A small image classifier, trained from scratch.
Data: trained on microscope photos of single blood and bone marrow cells, 7.8 epochs.
Rows from block 9 of a small image classifier, named by matrix and row number. Rows with one number belong to one neuron. Each number is 200 + 20 x the weight over its row's rms, rounded and kept within 0 to 999. All counts start at 0.
After each neuron's rows are labels from the 100 images, of 14976, where the neuron reaches its highest value: "strongest on" is what is common among them; "colour at peak" is the nearest of a few named colours to the mean colour under the peak. Only what is clearly more common there than usual is listed. The data: microscope photos of single blood and bone marrow cells.
# fc1: MLP up (model.blocks.9.mlp.fc1.weight, 576x192), inputs 0-95
# fc2: MLP down (model.blocks.9.mlp.fc2.weight, 192x576, transposed), outputs 0-95

fc1.337,244,217,203,174,181,205,186,158,205,184,214,187,191,196,224,186,210,231,194,214,169,178,234,216,192,171,227,221,173,207,196,169,236,238,187,209,188,224,172,207,189,206,156,206,219,188,212,239,174,198,199,155,163,204,187,195,228,207,218,183,199,201,195,209,180,197,163,220,232,185,199,229,204,178,207,247,234,214,240,204,209,192,218,205,171,220,185,189,200,200,204,204,205,212,202,214
fc2.337,152,209,187,195,211,193,208,201,173,199,189,186,205,211,164,178,195,206,226,218,196,182,210,215,227,199,175,197,191,178,195,225,177,196,204,178,185,179,183,214,192,237,235,184,203,206,188,207,203,231,182,216,213,216,239,192,193,227,190,203,223,220,205,237,218,189,197,167,186,152,241,248,227,233,184,165,196,187,238,193,197,206,171,180,219,218,179,204,220,192,163,188,204,182,191,160
strongest on: cell type: artefact
colour at peak: blue

fc1.533,186,198,205,191,189,159,212,208,207,208,182,183,213,196,220,212,183,175,149,223,180,241,184,209,198,210,190,212,197,174,198,223,250,219,211,196,267,202,205,156,188,224,185,210,234,200,205,166,148,182,208,184,196,205,180,200,207,226,193,217,184,225,190,243,195,230,192,213,207,190,176,171,168,170,204,226,204,217,198,231,212,182,223,208,168,198,217,204,180,190,216,226,205,228,211,227
fc2.533,197,189,206,188,190,195,194,191,170,208,204,176,143,182,186,233,172,205,200,243,209,225,206,198,203,209,179,191,207,209,186,189,202,225,209,181,204,234,165,185,178,222,205,166,226,190,207,206,213,200,195,199,190,202,189,210,183,214,177,268,238,259,216,228,215,221,207,203,185,184,215,211,245,180,185,187,190,211,198,201,200,216,199,184,212,216,176,216,202,168,194,222,208,167,184,196
strongest on: cell type: artefact
colour at peak: purple

fc1.563,183,211,165,240,205,202,206,202,191,164,193,211,184,190,170,196,185,198,187,207,187,166,187,194,210,197,253,179,210,222,202,214,231,235,222,211,202,216,255,168,197,208,182,237,192,183,206,218,170,186,181,206,175,173,174,172,194,201,184,238,190,202,227,214,174,201,223,169,265,227,174,236,204,198,167,214,199,217,194,199,180,202,195,197,191,209,210,200,226,223,203,225,202,201,194,191
fc2.563,179,180,221,194,186,220,216,207,202,252,206,203,195,203,212,249,212,199,163,178,181,197,209,207,170,224,185,202,204,191,209,202,211,227,201,189,196,207,195,204,233,206,193,223,229,215,201,184,187,219,228,208,183,205,218,188,218,230,208,192,196,223,192,187,194,220,210,225,201,199,190,213,184,199,203,163,248,191,199,196,224,197,222,237,212,207,180,191,150,190,195,211,219,180,209,207
strongest on: smear: peripheral blood
colour at peak: purple

fc1.557,188,196,162,195,207,171,233,212,219,188,218,183,210,172,242,207,158,187,219,206,214,188,218,202,226,209,187,168,186,186,216,239,207,195,179,205,177,175,224,208,193,202,205,182,223,218,190,197,215,207,209,227,196,197,205,177,151,201,214,225,232,206,189,222,215,140,196,204,199,191,223,166,189,201,195,193,160,212,213,184,238,223,174,201,194,190,208,212,191,198,209,220,214,211,167,184
fc2.557,184,194,231,209,221,218,172,224,205,205,185,221,182,212,203,174,215,179,218,201,186,196,182,183,229,214,174,196,173,218,212,185,250,203,213,190,194,230,203,168,150,182,207,189,192,174,217,207,178,188,178,176,166,186,198,232,206,207,178,196,134,220,195,211,196,214,239,208,190,247,189,229,214,214,183,180,182,214,220,171,209,207,222,193,215,231,189,204,202,210,182,227,187,188,173,190
strongest on: cell type: segmented neutrophil
colour at peak: purple; blue

fc1.44,221,197,195,199,189,202,185,146,210,193,246,192,180,222,219,200,204,219,177,217,174,208,228,181,198,216,231,208,158,228,190,208,249,236,189,210,188,216,208,245,190,204,210,216,209,220,232,217,203,210,203,193,153,208,202,180,230,219,224,201,142,191,212,217,207,194,166,189,202,162,178,205,208,189,179,224,241,225,183,194,197,192,208,205,204,196,203,209,234,192,220,236,201,204,185,223
fc2.44,197,188,158,194,204,216,202,206,199,195,164,226,176,200,186,152,194,195,228,162,201,170,170,228,223,198,203,169,227,197,210,191,178,223,225,237,196,162,198,172,201,211,180,173,167,170,180,189,211,205,183,201,224,183,223,197,188,179,178,215,224,179,226,152,206,203,181,177,249,234,200,179,194,226,178,218,161,185,193,204,176,240,209,192,212,194,205,240,240,221,185,187,200,202,191,190
strongest on: cell type: segmented neutrophil
colour at peak: blue

fc1.244,190,205,205,192,189,221,221,196,214,211,178,177,162,195,201,199,151,226,162,228,179,178,213,209,185,221,180,207,177,197,175,207,243,229,195,197,194,198,200,206,175,196,194,191,253,172,221,189,196,193,217,206,171,170,188,171,230,218,207,190,209,194,197,209,189,236,176,196,196,190,187,188,181,174,189,204,208,205,213,222,188,175,204,200,231,179,208,206,210,201,233,241,223,258,212,213
fc2.244,215,196,188,200,190,187,185,189,186,190,181,201,179,207,203,215,221,201,260,221,216,167,195,171,174,166,196,205,194,187,209,190,238,196,219,228,212,183,192,211,205,175,206,161,183,181,201,232,190,202,166,196,217,226,237,198,164,189,189,229,184,211,196,181,209,173,184,212,230,207,203,228,208,221,224,191,191,213,211,188,182,217,227,179,176,202,230,216,192,232,209,196,163,171,180,174
strongest on: smear: peripheral blood; cell type: lymphocyte; cell type: plasma cell
colour at peak: purple

fc1.314,218,206,183,213,135,180,219,181,207,208,244,213,197,219,181,237,201,212,164,214,188,212,180,197,212,195,180,237,170,201,208,220,216,244,186,219,220,241,249,222,211,211,174,180,214,228,218,207,178,207,228,197,200,148,167,196,202,198,221,205,177,198,218,206,202,186,213,189,209,199,158,188,200,171,204,210,196,220,186,197,184,191,193,206,167,170,187,211,212,219,242,222,197,202,207,203
fc2.314,213,220,208,172,228,200,185,176,197,228,191,202,182,227,214,214,216,165,236,196,187,197,181,224,209,225,181,209,175,195,181,210,198,164,216,175,185,219,198,210,218,188,211,189,232,197,190,187,206,202,216,177,185,236,215,195,217,195,239,190,230,186,219,217,208,164,200,230,173,199,235,195,207,168,185,174,214,241,197,177,214,213,197,211,208,223,197,187,216,191,219,200,227,184,208,186
strongest on: cell type: promyelocyte; cell type: band neutrophil
colour at peak: blue

fc1.476,268,211,180,187,165,200,212,185,196,175,240,192,176,199,209,232,181,224,153,207,212,235,186,186,177,219,214,208,170,221,179,214,225,231,180,217,211,234,218,211,213,191,209,194,197,204,201,203,196,175,218,216,208,185,180,176,200,233,214,188,176,199,202,211,183,213,213,178,203,200,186,229,198,165,207,221,189,205,184,200,177,158,183,203,182,198,195,203,203,212,221,231,199,189,193,218
fc2.476,179,233,189,202,229,166,176,194,233,180,181,217,193,206,201,223,220,186,233,160,220,217,177,183,205,230,189,207,193,162,233,236,190,162,199,204,178,168,220,160,215,156,219,203,164,195,178,188,197,184,199,214,169,208,191,203,222,213,219,195,187,175,199,186,191,167,210,181,193,232,232,188,193,192,183,190,201,194,171,198,213,192,213,200,210,172,221,204,207,198,183,234,195,164,223,177
strongest on: cell type: segmented neutrophil
colour at peak: purple

fc1.353,232,219,197,202,180,218,198,190,190,200,190,213,186,195,210,204,186,206,171,200,179,212,196,185,189,210,201,207,201,190,189,208,258,234,168,191,201,218,194,167,197,228,187,182,208,198,187,199,192,177,210,205,163,199,180,164,204,217,212,186,194,200,209,210,195,202,190,188,193,161,176,198,177,202,172,209,197,222,191,215,191,150,199,209,208,201,206,200,218,204,253,237,198,210,200,223
fc2.353,173,220,180,216,225,161,219,211,180,174,207,164,192,193,175,228,198,218,200,224,164,190,183,205,204,195,188,188,231,164,189,226,215,206,196,202,198,185,196,205,211,227,194,205,180,203,184,189,198,193,158,207,194,206,234,222,165,211,175,224,178,218,197,203,199,162,237,170,186,196,240,216,219,168,181,166,216,228,204,178,170,164,179,165,193,211,225,207,229,223,226,220,194,151,183,179
strongest on: cell type: plasma cell
colour at peak: blue

fc1.47,208,183,203,199,162,169,203,150,208,197,187,172,200,215,216,224,198,187,164,239,194,229,187,211,177,213,221,221,188,210,215,213,251,249,223,200,245,212,217,199,195,218,186,212,217,198,204,207,166,223,217,206,190,216,204,207,202,215,189,206,149,224,195,210,223,212,188,206,227,182,157,196,164,173,207,208,223,220,197,220,198,210,186,241,151,218,198,194,193,205,225,237,209,204,205,223
fc2.47,186,175,179,206,216,182,207,189,180,201,182,171,181,160,174,244,179,179,178,214,234,218,193,184,169,220,163,216,222,202,203,210,187,214,227,194,212,229,192,203,198,234,204,158,198,212,186,185,218,195,175,223,221,190,206,205,165,199,145,271,196,237,210,218,194,245,211,201,222,221,201,204,214,215,186,183,203,180,216,248,177,198,196,182,194,200,194,196,187,165,181,189,205,178,190,177
strongest on: cell type: artefact
colour at peak: purple; blue

fc1.331,224,208,221,236,200,265,184,235,183,171,174,163,212,214,233,211,170,209,194,202,197,168,190,198,188,178,217,203,192,238,174,188,225,180,222,215,212,187,178,183,197,211,238,211,207,199,191,220,167,215,191,207,172,213,216,165,190,203,211,205,226,179,209,214,183,184,201,195,200,162,224,197,190,204,186,200,196,194,200,203,173,149,225,167,208,202,205,214,212,192,229,195,185,221,193,235
fc2.331,192,178,192,211,199,192,186,199,179,206,194,235,249,227,186,196,215,194,202,157,240,205,195,200,175,227,168,196,181,195,246,227,215,193,215,233,197,207,191,208,206,246,196,178,169,195,218,207,241,246,203,218,212,199,210,231,205,233,199,202,180,210,216,168,187,206,178,215,221,239,179,182,224,207,185,161,232,205,179,187,191,250,189,216,198,171,179,194,177,194,129,189,212,181,198,157
strongest on: cell type: eosinophil
colour at peak: purple

fc1.12,221,214,191,196,175,217,197,156,201,204,214,219,195,233,239,197,177,230,205,213,152,194,209,183,216,207,189,217,140,190,197,204,213,226,190,170,179,170,192,225,182,218,171,195,211,205,207,201,193,213,214,190,176,182,218,177,201,236,236,191,208,207,191,194,187,197,195,194,178,167,173,200,187,186,214,206,259,193,194,207,211,169,224,204,224,217,184,222,224,197,222,210,212,181,195,203
fc2.12,186,191,180,181,184,186,233,202,201,217,204,219,198,223,192,191,207,192,210,181,199,206,179,232,229,191,191,215,182,177,242,195,191,214,205,216,222,207,205,190,209,155,185,185,178,181,215,223,227,216,215,149,209,215,215,192,181,173,187,161,221,206,207,168,207,188,194,200,187,219,174,219,212,249,198,196,177,193,228,169,212,227,204,221,212,202,185,187,195,242,196,182,196,182,176,204
strongest on: cell type: segmented neutrophil
colour at peak: purple; blue

fc1.543,202,216,192,208,168,232,230,217,190,200,218,172,169,199,200,217,196,173,169,209,171,183,193,194,192,180,205,215,192,185,178,201,263,209,202,205,219,186,227,179,163,213,192,205,231,190,218,189,168,205,199,197,220,168,183,186,191,182,176,199,189,203,202,222,209,219,224,210,225,191,210,196,213,206,154,218,203,227,207,215,188,159,202,201,177,198,219,199,217,190,275,228,194,238,200,221
fc2.543,193,196,212,189,202,151,185,171,201,189,165,184,174,202,210,246,220,173,220,192,222,197,163,166,199,189,188,203,217,231,191,224,204,160,177,206,237,206,183,208,229,241,223,194,209,178,162,179,169,211,210,219,228,219,197,210,171,211,182,177,174,193,191,235,214,179,187,202,223,177,230,220,203,199,182,184,179,201,178,198,186,222,202,211,200,210,233,245,181,210,218,223,176,177,203,181
strongest on: cell type: eosinophil
colour at peak: purple

fc1.258,209,207,197,210,198,237,231,203,215,216,214,184,177,203,201,211,206,184,156,224,146,197,192,208,207,213,201,208,190,194,190,196,241,230,211,200,242,212,227,194,185,202,165,205,210,196,192,177,187,206,221,198,195,177,172,189,189,208,215,201,166,183,186,203,194,225,196,195,232,162,209,196,198,186,166,225,201,220,191,199,200,157,242,206,189,197,202,229,195,186,257,251,207,224,193,227
fc2.258,160,211,171,173,157,165,206,189,202,199,204,213,177,209,164,183,216,207,215,232,170,198,181,199,221,172,157,226,213,191,182,198,243,199,206,192,197,188,183,196,191,215,214,185,210,168,176,200,194,180,198,197,206,201,206,171,160,170,204,195,175,213,196,212,217,180,193,200,213,179,215,207,249,207,215,180,194,197,207,171,219,237,207,203,174,179,218,234,229,217,206,192,170,190,222,172
strongest on: cell type: eosinophil
colour at peak: purple

fc1.413,220,226,169,227,193,252,224,235,206,186,187,204,186,201,186,211,206,193,144,225,173,177,196,222,178,182,227,170,202,202,212,183,246,229,217,216,223,197,169,171,204,202,199,198,226,198,215,192,172,205,200,180,201,199,185,228,229,206,203,192,213,197,209,196,219,186,203,196,227,199,218,186,164,188,155,191,216,224,176,205,169,124,208,219,209,174,217,224,201,196,256,238,208,186,199,216
fc2.413,160,188,194,179,167,170,169,188,212,187,195,221,209,221,195,161,171,217,224,175,186,251,214,207,207,187,207,220,205,184,197,224,208,193,230,210,198,191,228,176,210,220,204,187,217,202,157,175,204,213,178,206,177,172,194,199,178,193,206,186,162,188,220,195,207,192,194,181,214,198,197,196,198,213,212,203,191,189,235,214,199,246,204,199,221,193,219,210,222,228,198,212,192,205,211,159
strongest on: cell type: segmented neutrophil
colour at peak: purple

fc1.501,201,203,177,222,218,220,215,206,209,210,151,196,196,191,203,225,166,196,157,201,189,179,200,201,162,224,180,187,171,199,220,202,248,244,198,223,201,184,187,210,193,224,157,172,199,230,211,165,197,202,187,187,188,206,208,208,208,206,197,230,179,222,239,201,191,211,164,186,182,187,200,191,184,170,154,220,230,216,194,206,211,175,246,164,218,217,173,226,214,193,212,207,187,205,187,170
fc2.501,180,195,204,181,223,199,206,207,236,213,193,171,210,182,194,202,207,180,193,199,178,195,175,206,211,190,182,187,219,191,199,193,168,202,241,196,200,203,213,174,164,177,221,202,214,190,202,220,202,204,213,207,218,206,233,193,166,167,180,211,233,200,195,174,175,184,221,196,209,253,207,218,224,165,217,188,162,177,200,215,217,228,213,220,176,218,204,204,203,224,173,180,209,227,216,185
strongest on: cell type: artefact
colour at peak: purple

fc1.82,198,202,191,219,204,190,215,184,185,195,194,198,202,223,202,226,182,225,161,232,196,184,225,201,168,189,170,199,200,207,169,193,261,223,203,231,203,230,198,196,189,211,173,168,223,197,219,209,219,211,204,175,190,191,183,192,206,193,197,218,186,215,210,213,219,226,175,183,196,180,208,223,213,174,204,202,221,243,195,195,197,173,224,198,212,192,212,223,210,212,233,237,213,228,196,196
fc2.82,197,213,165,230,176,183,225,201,178,157,205,226,215,217,198,229,206,195,205,194,224,199,191,227,194,207,223,202,194,187,225,209,201,206,162,243,212,167,188,183,178,226,191,220,156,178,217,195,201,196,150,183,216,198,206,189,195,189,158,289,197,228,223,214,209,189,216,189,180,190,218,222,199,178,174,189,193,212,196,193,173,177,178,154,218,206,219,199,186,220,207,203,167,172,186,198
strongest on: smear: peripheral blood; cell type: plasma cell
colour at peak: purple

fc1.452,179,227,215,202,195,181,198,207,188,207,183,194,194,216,181,171,172,204,236,237,190,214,201,202,207,175,226,237,212,227,157,238,233,182,218,195,209,201,208,169,192,221,185,228,221,201,187,183,137,188,216,200,179,217,193,224,179,187,227,206,185,203,182,258,234,208,196,198,195,189,211,198,188,189,202,188,180,204,206,194,212,206,137,196,189,203,214,222,227,207,210,230,212,249,225,189
fc2.452,210,215,212,195,216,209,223,191,209,174,205,218,208,202,183,216,212,199,220,173,241,203,220,221,193,206,220,181,183,214,240,189,218,196,181,211,180,212,181,192,204,196,235,176,168,167,227,203,203,202,180,170,207,180,167,183,234,191,179,201,226,200,215,196,195,213,198,182,226,196,218,196,216,196,183,229,183,233,165,174,163,187,185,181,226,203,204,183,183,192,205,208,166,176,199,204
strongest on: cell type: lymphocyte; cell type: blast
colour at peak: grey

fc1.490,214,223,209,236,193,231,208,205,211,209,226,181,203,208,202,222,165,252,181,186,164,171,214,236,176,191,189,209,182,185,231,200,231,219,196,202,211,179,180,218,163,208,197,217,218,225,199,197,204,215,211,216,147,185,215,197,227,208,193,221,219,202,190,218,183,214,195,188,225,191,241,185,206,183,191,198,255,229,184,180,190,147,232,215,219,215,190,206,191,182,213,224,204,199,205,219
fc2.490,180,205,216,161,235,178,197,169,209,221,211,239,225,211,186,197,196,154,237,155,205,224,194,175,177,195,195,202,235,192,180,185,198,183,194,205,170,197,206,219,216,166,197,169,176,170,188,186,206,209,191,207,237,200,189,173,194,167,149,208,169,193,190,189,202,227,213,188,203,216,209,225,222,230,211,206,168,162,206,236,208,226,219,180,211,191,181,191,195,221,147,171,193,197,175,153
strongest on: cell type: plasma cell
colour at peak: blue

fc1.141,224,186,200,219,162,238,217,228,188,184,163,185,177,177,250,236,175,223,168,236,188,185,191,194,186,184,210,169,195,201,217,194,222,230,176,205,203,211,188,208,180,239,206,176,223,201,241,196,222,211,190,231,188,219,211,195,199,217,197,197,212,216,192,204,211,210,206,202,174,202,207,194,192,200,192,180,222,210,208,224,196,201,174,184,239,186,201,188,197,194,238,213,169,194,184,242
fc2.141,178,191,213,199,170,172,199,197,171,196,180,205,234,192,172,189,174,209,235,235,211,191,204,179,206,161,157,237,225,224,157,198,227,193,226,190,196,171,173,212,183,214,174,180,216,187,202,182,191,201,189,191,208,212,223,203,186,173,209,207,171,207,163,187,211,184,186,218,169,169,210,195,207,217,229,193,204,196,220,211,218,232,207,211,161,195,196,204,225,202,201,177,189,213,199,178
strongest on: cell type: plasma cell
colour at peak: blue

fc1.19,199,225,209,159,150,270,207,221,213,197,208,196,183,210,210,242,213,204,183,208,200,226,193,196,192,185,182,227,181,212,218,171,208,195,194,222,213,221,203,222,172,229,198,200,229,221,213,199,196,191,200,195,217,198,197,170,193,188,196,209,157,221,196,232,198,217,185,191,212,188,220,185,214,187,182,224,198,275,190,184,189,219,218,177,206,191,226,212,209,202,222,227,158,189,197,233
fc2.19,191,215,184,218,207,232,191,213,214,193,184,232,219,216,206,209,229,176,197,173,205,190,153,221,216,219,211,182,190,183,216,205,143,150,192,226,209,188,234,201,238,197,232,234,168,206,183,196,179,185,178,210,201,200,214,200,199,214,182,193,207,171,214,190,205,163,203,184,198,213,191,196,174,211,201,197,192,200,184,188,209,220,210,214,195,206,215,236,191,198,190,173,184,188,207,170
strongest on: cell type: eosinophil
colour at peak: purple

fc1.422,205,249,192,193,190,247,237,211,232,199,219,175,191,192,204,190,210,189,164,210,176,204,199,216,215,199,183,183,200,192,215,198,231,231,207,218,207,183,173,181,175,190,201,203,196,195,241,198,165,202,185,171,204,199,207,183,246,195,203,188,201,213,230,223,225,187,181,164,211,189,203,194,230,179,182,200,193,219,192,208,185,164,189,178,223,186,201,200,198,201,207,216,188,221,176,213
fc2.422,186,160,206,161,196,200,194,204,224,199,177,202,225,196,183,212,184,209,200,186,192,193,215,235,180,191,169,192,212,185,226,206,151,184,164,211,193,239,205,209,214,222,196,182,202,181,195,215,193,224,227,198,195,175,196,205,196,185,222,175,164,192,197,197,185,203,196,196,194,206,186,163,189,226,187,170,223,211,205,190,206,189,194,187,195,176,200,181,199,213,169,157,202,210,196,167
strongest on: cell type: promyelocyte
colour at peak: purple; blue

fc1.163,184,190,213,196,170,188,161,173,198,205,190,172,184,208,209,203,198,194,206,193,200,221,224,175,196,235,185,225,181,188,188,198,213,240,214,193,214,194,187,158,198,208,181,220,204,203,191,187,172,213,195,188,136,184,184,191,208,212,195,210,170,193,224,206,184,223,198,215,223,184,184,151,250,188,191,228,237,210,191,203,181,169,216,201,175,194,168,177,226,178,211,231,217,233,184,204
fc2.163,219,208,211,169,204,197,219,217,206,205,207,243,185,215,214,191,190,189,212,197,211,207,181,214,224,179,194,236,237,243,205,207,203,194,201,188,172,207,208,209,175,187,224,216,237,169,173,190,217,208,228,201,226,206,218,232,166,178,196,225,236,207,177,201,212,199,180,227,181,222,222,193,191,239,223,182,171,179,226,199,221,250,191,215,209,220,216,224,208,213,193,170,194,214,214,180
strongest on: cell type: artefact
colour at peak: purple

fc1.238,196,177,201,179,215,212,213,205,195,215,175,199,207,199,206,215,212,202,217,184,216,206,192,222,233,208,243,202,243,186,205,220,208,219,178,175,206,209,204,183,190,193,174,251,215,224,203,205,178,197,188,197,211,186,218,209,176,192,195,167,198,199,193,202,189,159,231,219,211,196,202,173,241,207,205,192,208,197,216,205,180,194,159,235,172,194,215,218,237,206,199,205,222,198,195,226
fc2.238,184,220,186,197,222,209,183,171,206,209,178,196,181,222,187,189,185,218,175,201,188,199,217,181,159,202,210,177,231,187,211,188,232,212,193,203,161,222,209,206,187,141,213,155,200,221,199,181,194,186,210,217,198,188,186,217,224,184,208,206,192,217,198,202,166,194,238,204,172,220,185,269,189,224,231,217,180,160,230,214,190,152,167,216,222,234,196,187,222,197,185,207,158,193,221,192
strongest on: cell type: plasma cell
colour at peak: blue

fc1.206,166,199,190,221,152,213,214,193,203,176,207,173,183,236,173,189,196,184,207,218,185,241,182,198,208,239,187,242,168,200,205,229,229,200,198,220,193,220,244,214,195,243,196,213,221,227,181,178,195,187,215,206,213,183,200,191,186,219,223,196,158,176,218,215,209,188,210,193,173,184,198,202,205,176,193,214,204,221,208,202,211,188,180,202,220,179,208,223,230,205,228,251,222,216,215,186
fc2.206,201,231,222,183,220,177,171,188,190,203,191,200,208,167,217,193,219,201,239,179,237,201,186,177,205,194,208,205,229,191,182,193,175,150,200,186,206,181,186,200,187,186,213,186,190,183,184,191,195,176,201,204,228,186,177,220,213,177,200,208,220,201,181,217,204,218,207,217,189,193,235,182,203,199,191,218,165,191,200,225,202,196,180,188,186,223,216,196,221,180,176,169,157,239,206,211
strongest on: smear: peripheral blood; cell type: lymphocyte; cell type: monocyte
colour at peak: white

fc1.203,183,193,185,211,193,201,187,159,190,202,180,191,193,190,184,190,208,177,197,191,207,217,208,193,162,217,169,223,177,161,194,199,216,212,206,195,213,195,190,171,195,199,162,161,188,190,232,169,161,197,194,189,164,192,214,148,225,212,189,215,148,184,204,211,191,225,207,191,201,178,177,151,215,180,165,207,223,217,229,232,201,212,221,189,177,214,171,161,230,192,215,207,198,236,207,192
fc2.203,174,222,178,182,190,203,223,222,233,194,213,229,204,207,228,205,210,194,220,213,212,206,196,201,214,170,192,227,238,220,189,208,210,189,194,197,190,206,208,161,161,186,225,184,258,173,188,207,213,210,230,184,209,196,201,207,201,184,213,224,228,229,175,198,207,202,195,217,220,221,211,197,194,185,244,179,166,191,219,182,236,219,217,204,198,183,217,229,188,208,165,172,209,205,205,180
strongest on: cell type: lymphocyte
colour at peak: blue

fc1.237,205,208,184,201,197,208,218,260,197,221,190,207,183,190,203,207,169,194,173,217,189,211,211,214,200,246,185,178,198,154,201,205,234,225,197,202,201,187,191,186,190,212,177,177,206,200,192,163,217,218,215,202,181,178,205,179,207,222,232,189,181,176,219,196,180,214,213,172,163,195,217,180,204,185,161,198,218,208,183,215,208,149,228,186,221,179,212,199,198,182,215,227,216,220,195,210
fc2.237,170,224,192,187,181,178,188,182,204,168,163,224,197,184,218,202,214,202,216,239,200,207,198,207,228,147,192,224,192,215,195,188,202,207,203,192,189,190,187,192,133,200,211,199,227,184,196,187,207,185,227,187,198,186,192,208,204,180,218,262,205,255,185,201,206,191,179,214,203,211,205,185,175,187,220,209,200,223,213,205,205,234,187,195,210,214,208,205,235,188,188,175,185,223,212,187
strongest on: cell type: lymphocyte; cell type: blast
colour at peak: purple; blue

fc1.255,244,219,200,199,218,208,200,232,210,169,189,187,171,239,195,198,201,180,193,209,179,223,210,194,203,192,213,207,220,200,164,207,215,206,212,221,175,224,224,155,216,177,202,196,224,172,172,246,219,168,182,223,176,196,168,176,167,198,194,185,199,174,204,203,191,190,199,162,221,206,193,184,217,209,188,198,175,189,200,203,151,189,205,172,198,160,234,218,204,222,238,247,203,207,186,202
fc2.255,187,191,204,201,226,212,202,172,186,246,206,190,175,148,178,204,181,200,199,199,243,218,205,201,199,219,204,199,199,209,225,207,184,207,226,212,191,211,194,201,160,200,202,190,190,216,210,174,198,222,193,208,205,195,232,214,206,207,169,256,204,243,213,224,195,226,183,183,191,233,189,216,218,195,191,201,185,194,194,233,226,213,196,191,196,250,168,187,198,150,177,170,208,206,191,196
strongest on: cell type: eosinophil
colour at peak: grey

fc1.486,217,222,187,223,193,229,185,209,231,185,223,184,176,201,216,224,217,215,175,212,180,206,186,182,199,207,226,170,196,218,165,191,240,212,195,212,237,217,209,199,201,220,209,246,215,226,187,177,200,180,210,203,191,177,188,187,201,207,212,191,172,158,213,212,192,210,198,176,230,175,197,214,206,165,189,220,183,237,172,178,173,145,186,187,221,199,196,213,213,189,220,275,180,198,197,245
fc2.486,158,218,196,186,198,184,192,191,192,219,158,202,193,217,213,184,212,205,217,233,180,146,186,180,237,182,198,202,210,157,151,200,194,179,179,173,201,174,203,196,190,197,200,184,218,193,179,195,185,186,194,165,206,192,224,192,202,158,211,172,206,184,173,196,228,157,209,218,189,156,231,214,183,209,228,186,197,205,221,193,225,204,234,218,173,193,220,212,215,225,218,173,186,204,194,192
strongest on: cell type: eosinophil; smear: peripheral blood
colour at peak: purple

fc1.544,180,214,220,217,205,208,177,192,208,230,175,207,183,230,192,187,212,183,212,218,173,202,238,182,206,186,184,225,199,223,206,223,223,186,212,176,220,204,175,157,193,208,191,246,239,190,186,203,155,207,239,198,183,219,182,218,183,224,231,210,200,198,184,262,192,207,164,228,180,197,219,202,203,214,185,183,217,197,195,194,208,190,221,211,194,227,221,245,196,151,209,219,227,212,254,203
fc2.544,172,224,192,203,191,193,222,203,215,192,167,256,186,214,192,205,216,208,238,181,182,202,213,229,229,186,183,190,194,195,221,206,216,212,186,207,152,167,164,205,181,193,218,178,193,149,225,206,205,189,195,147,192,195,196,203,219,182,208,189,227,195,219,203,208,190,193,174,205,178,215,216,192,223,192,203,201,237,186,141,199,198,171,195,213,168,225,203,201,204,213,192,186,181,181,185
strongest on: cell type: lymphocyte
colour at peak: purple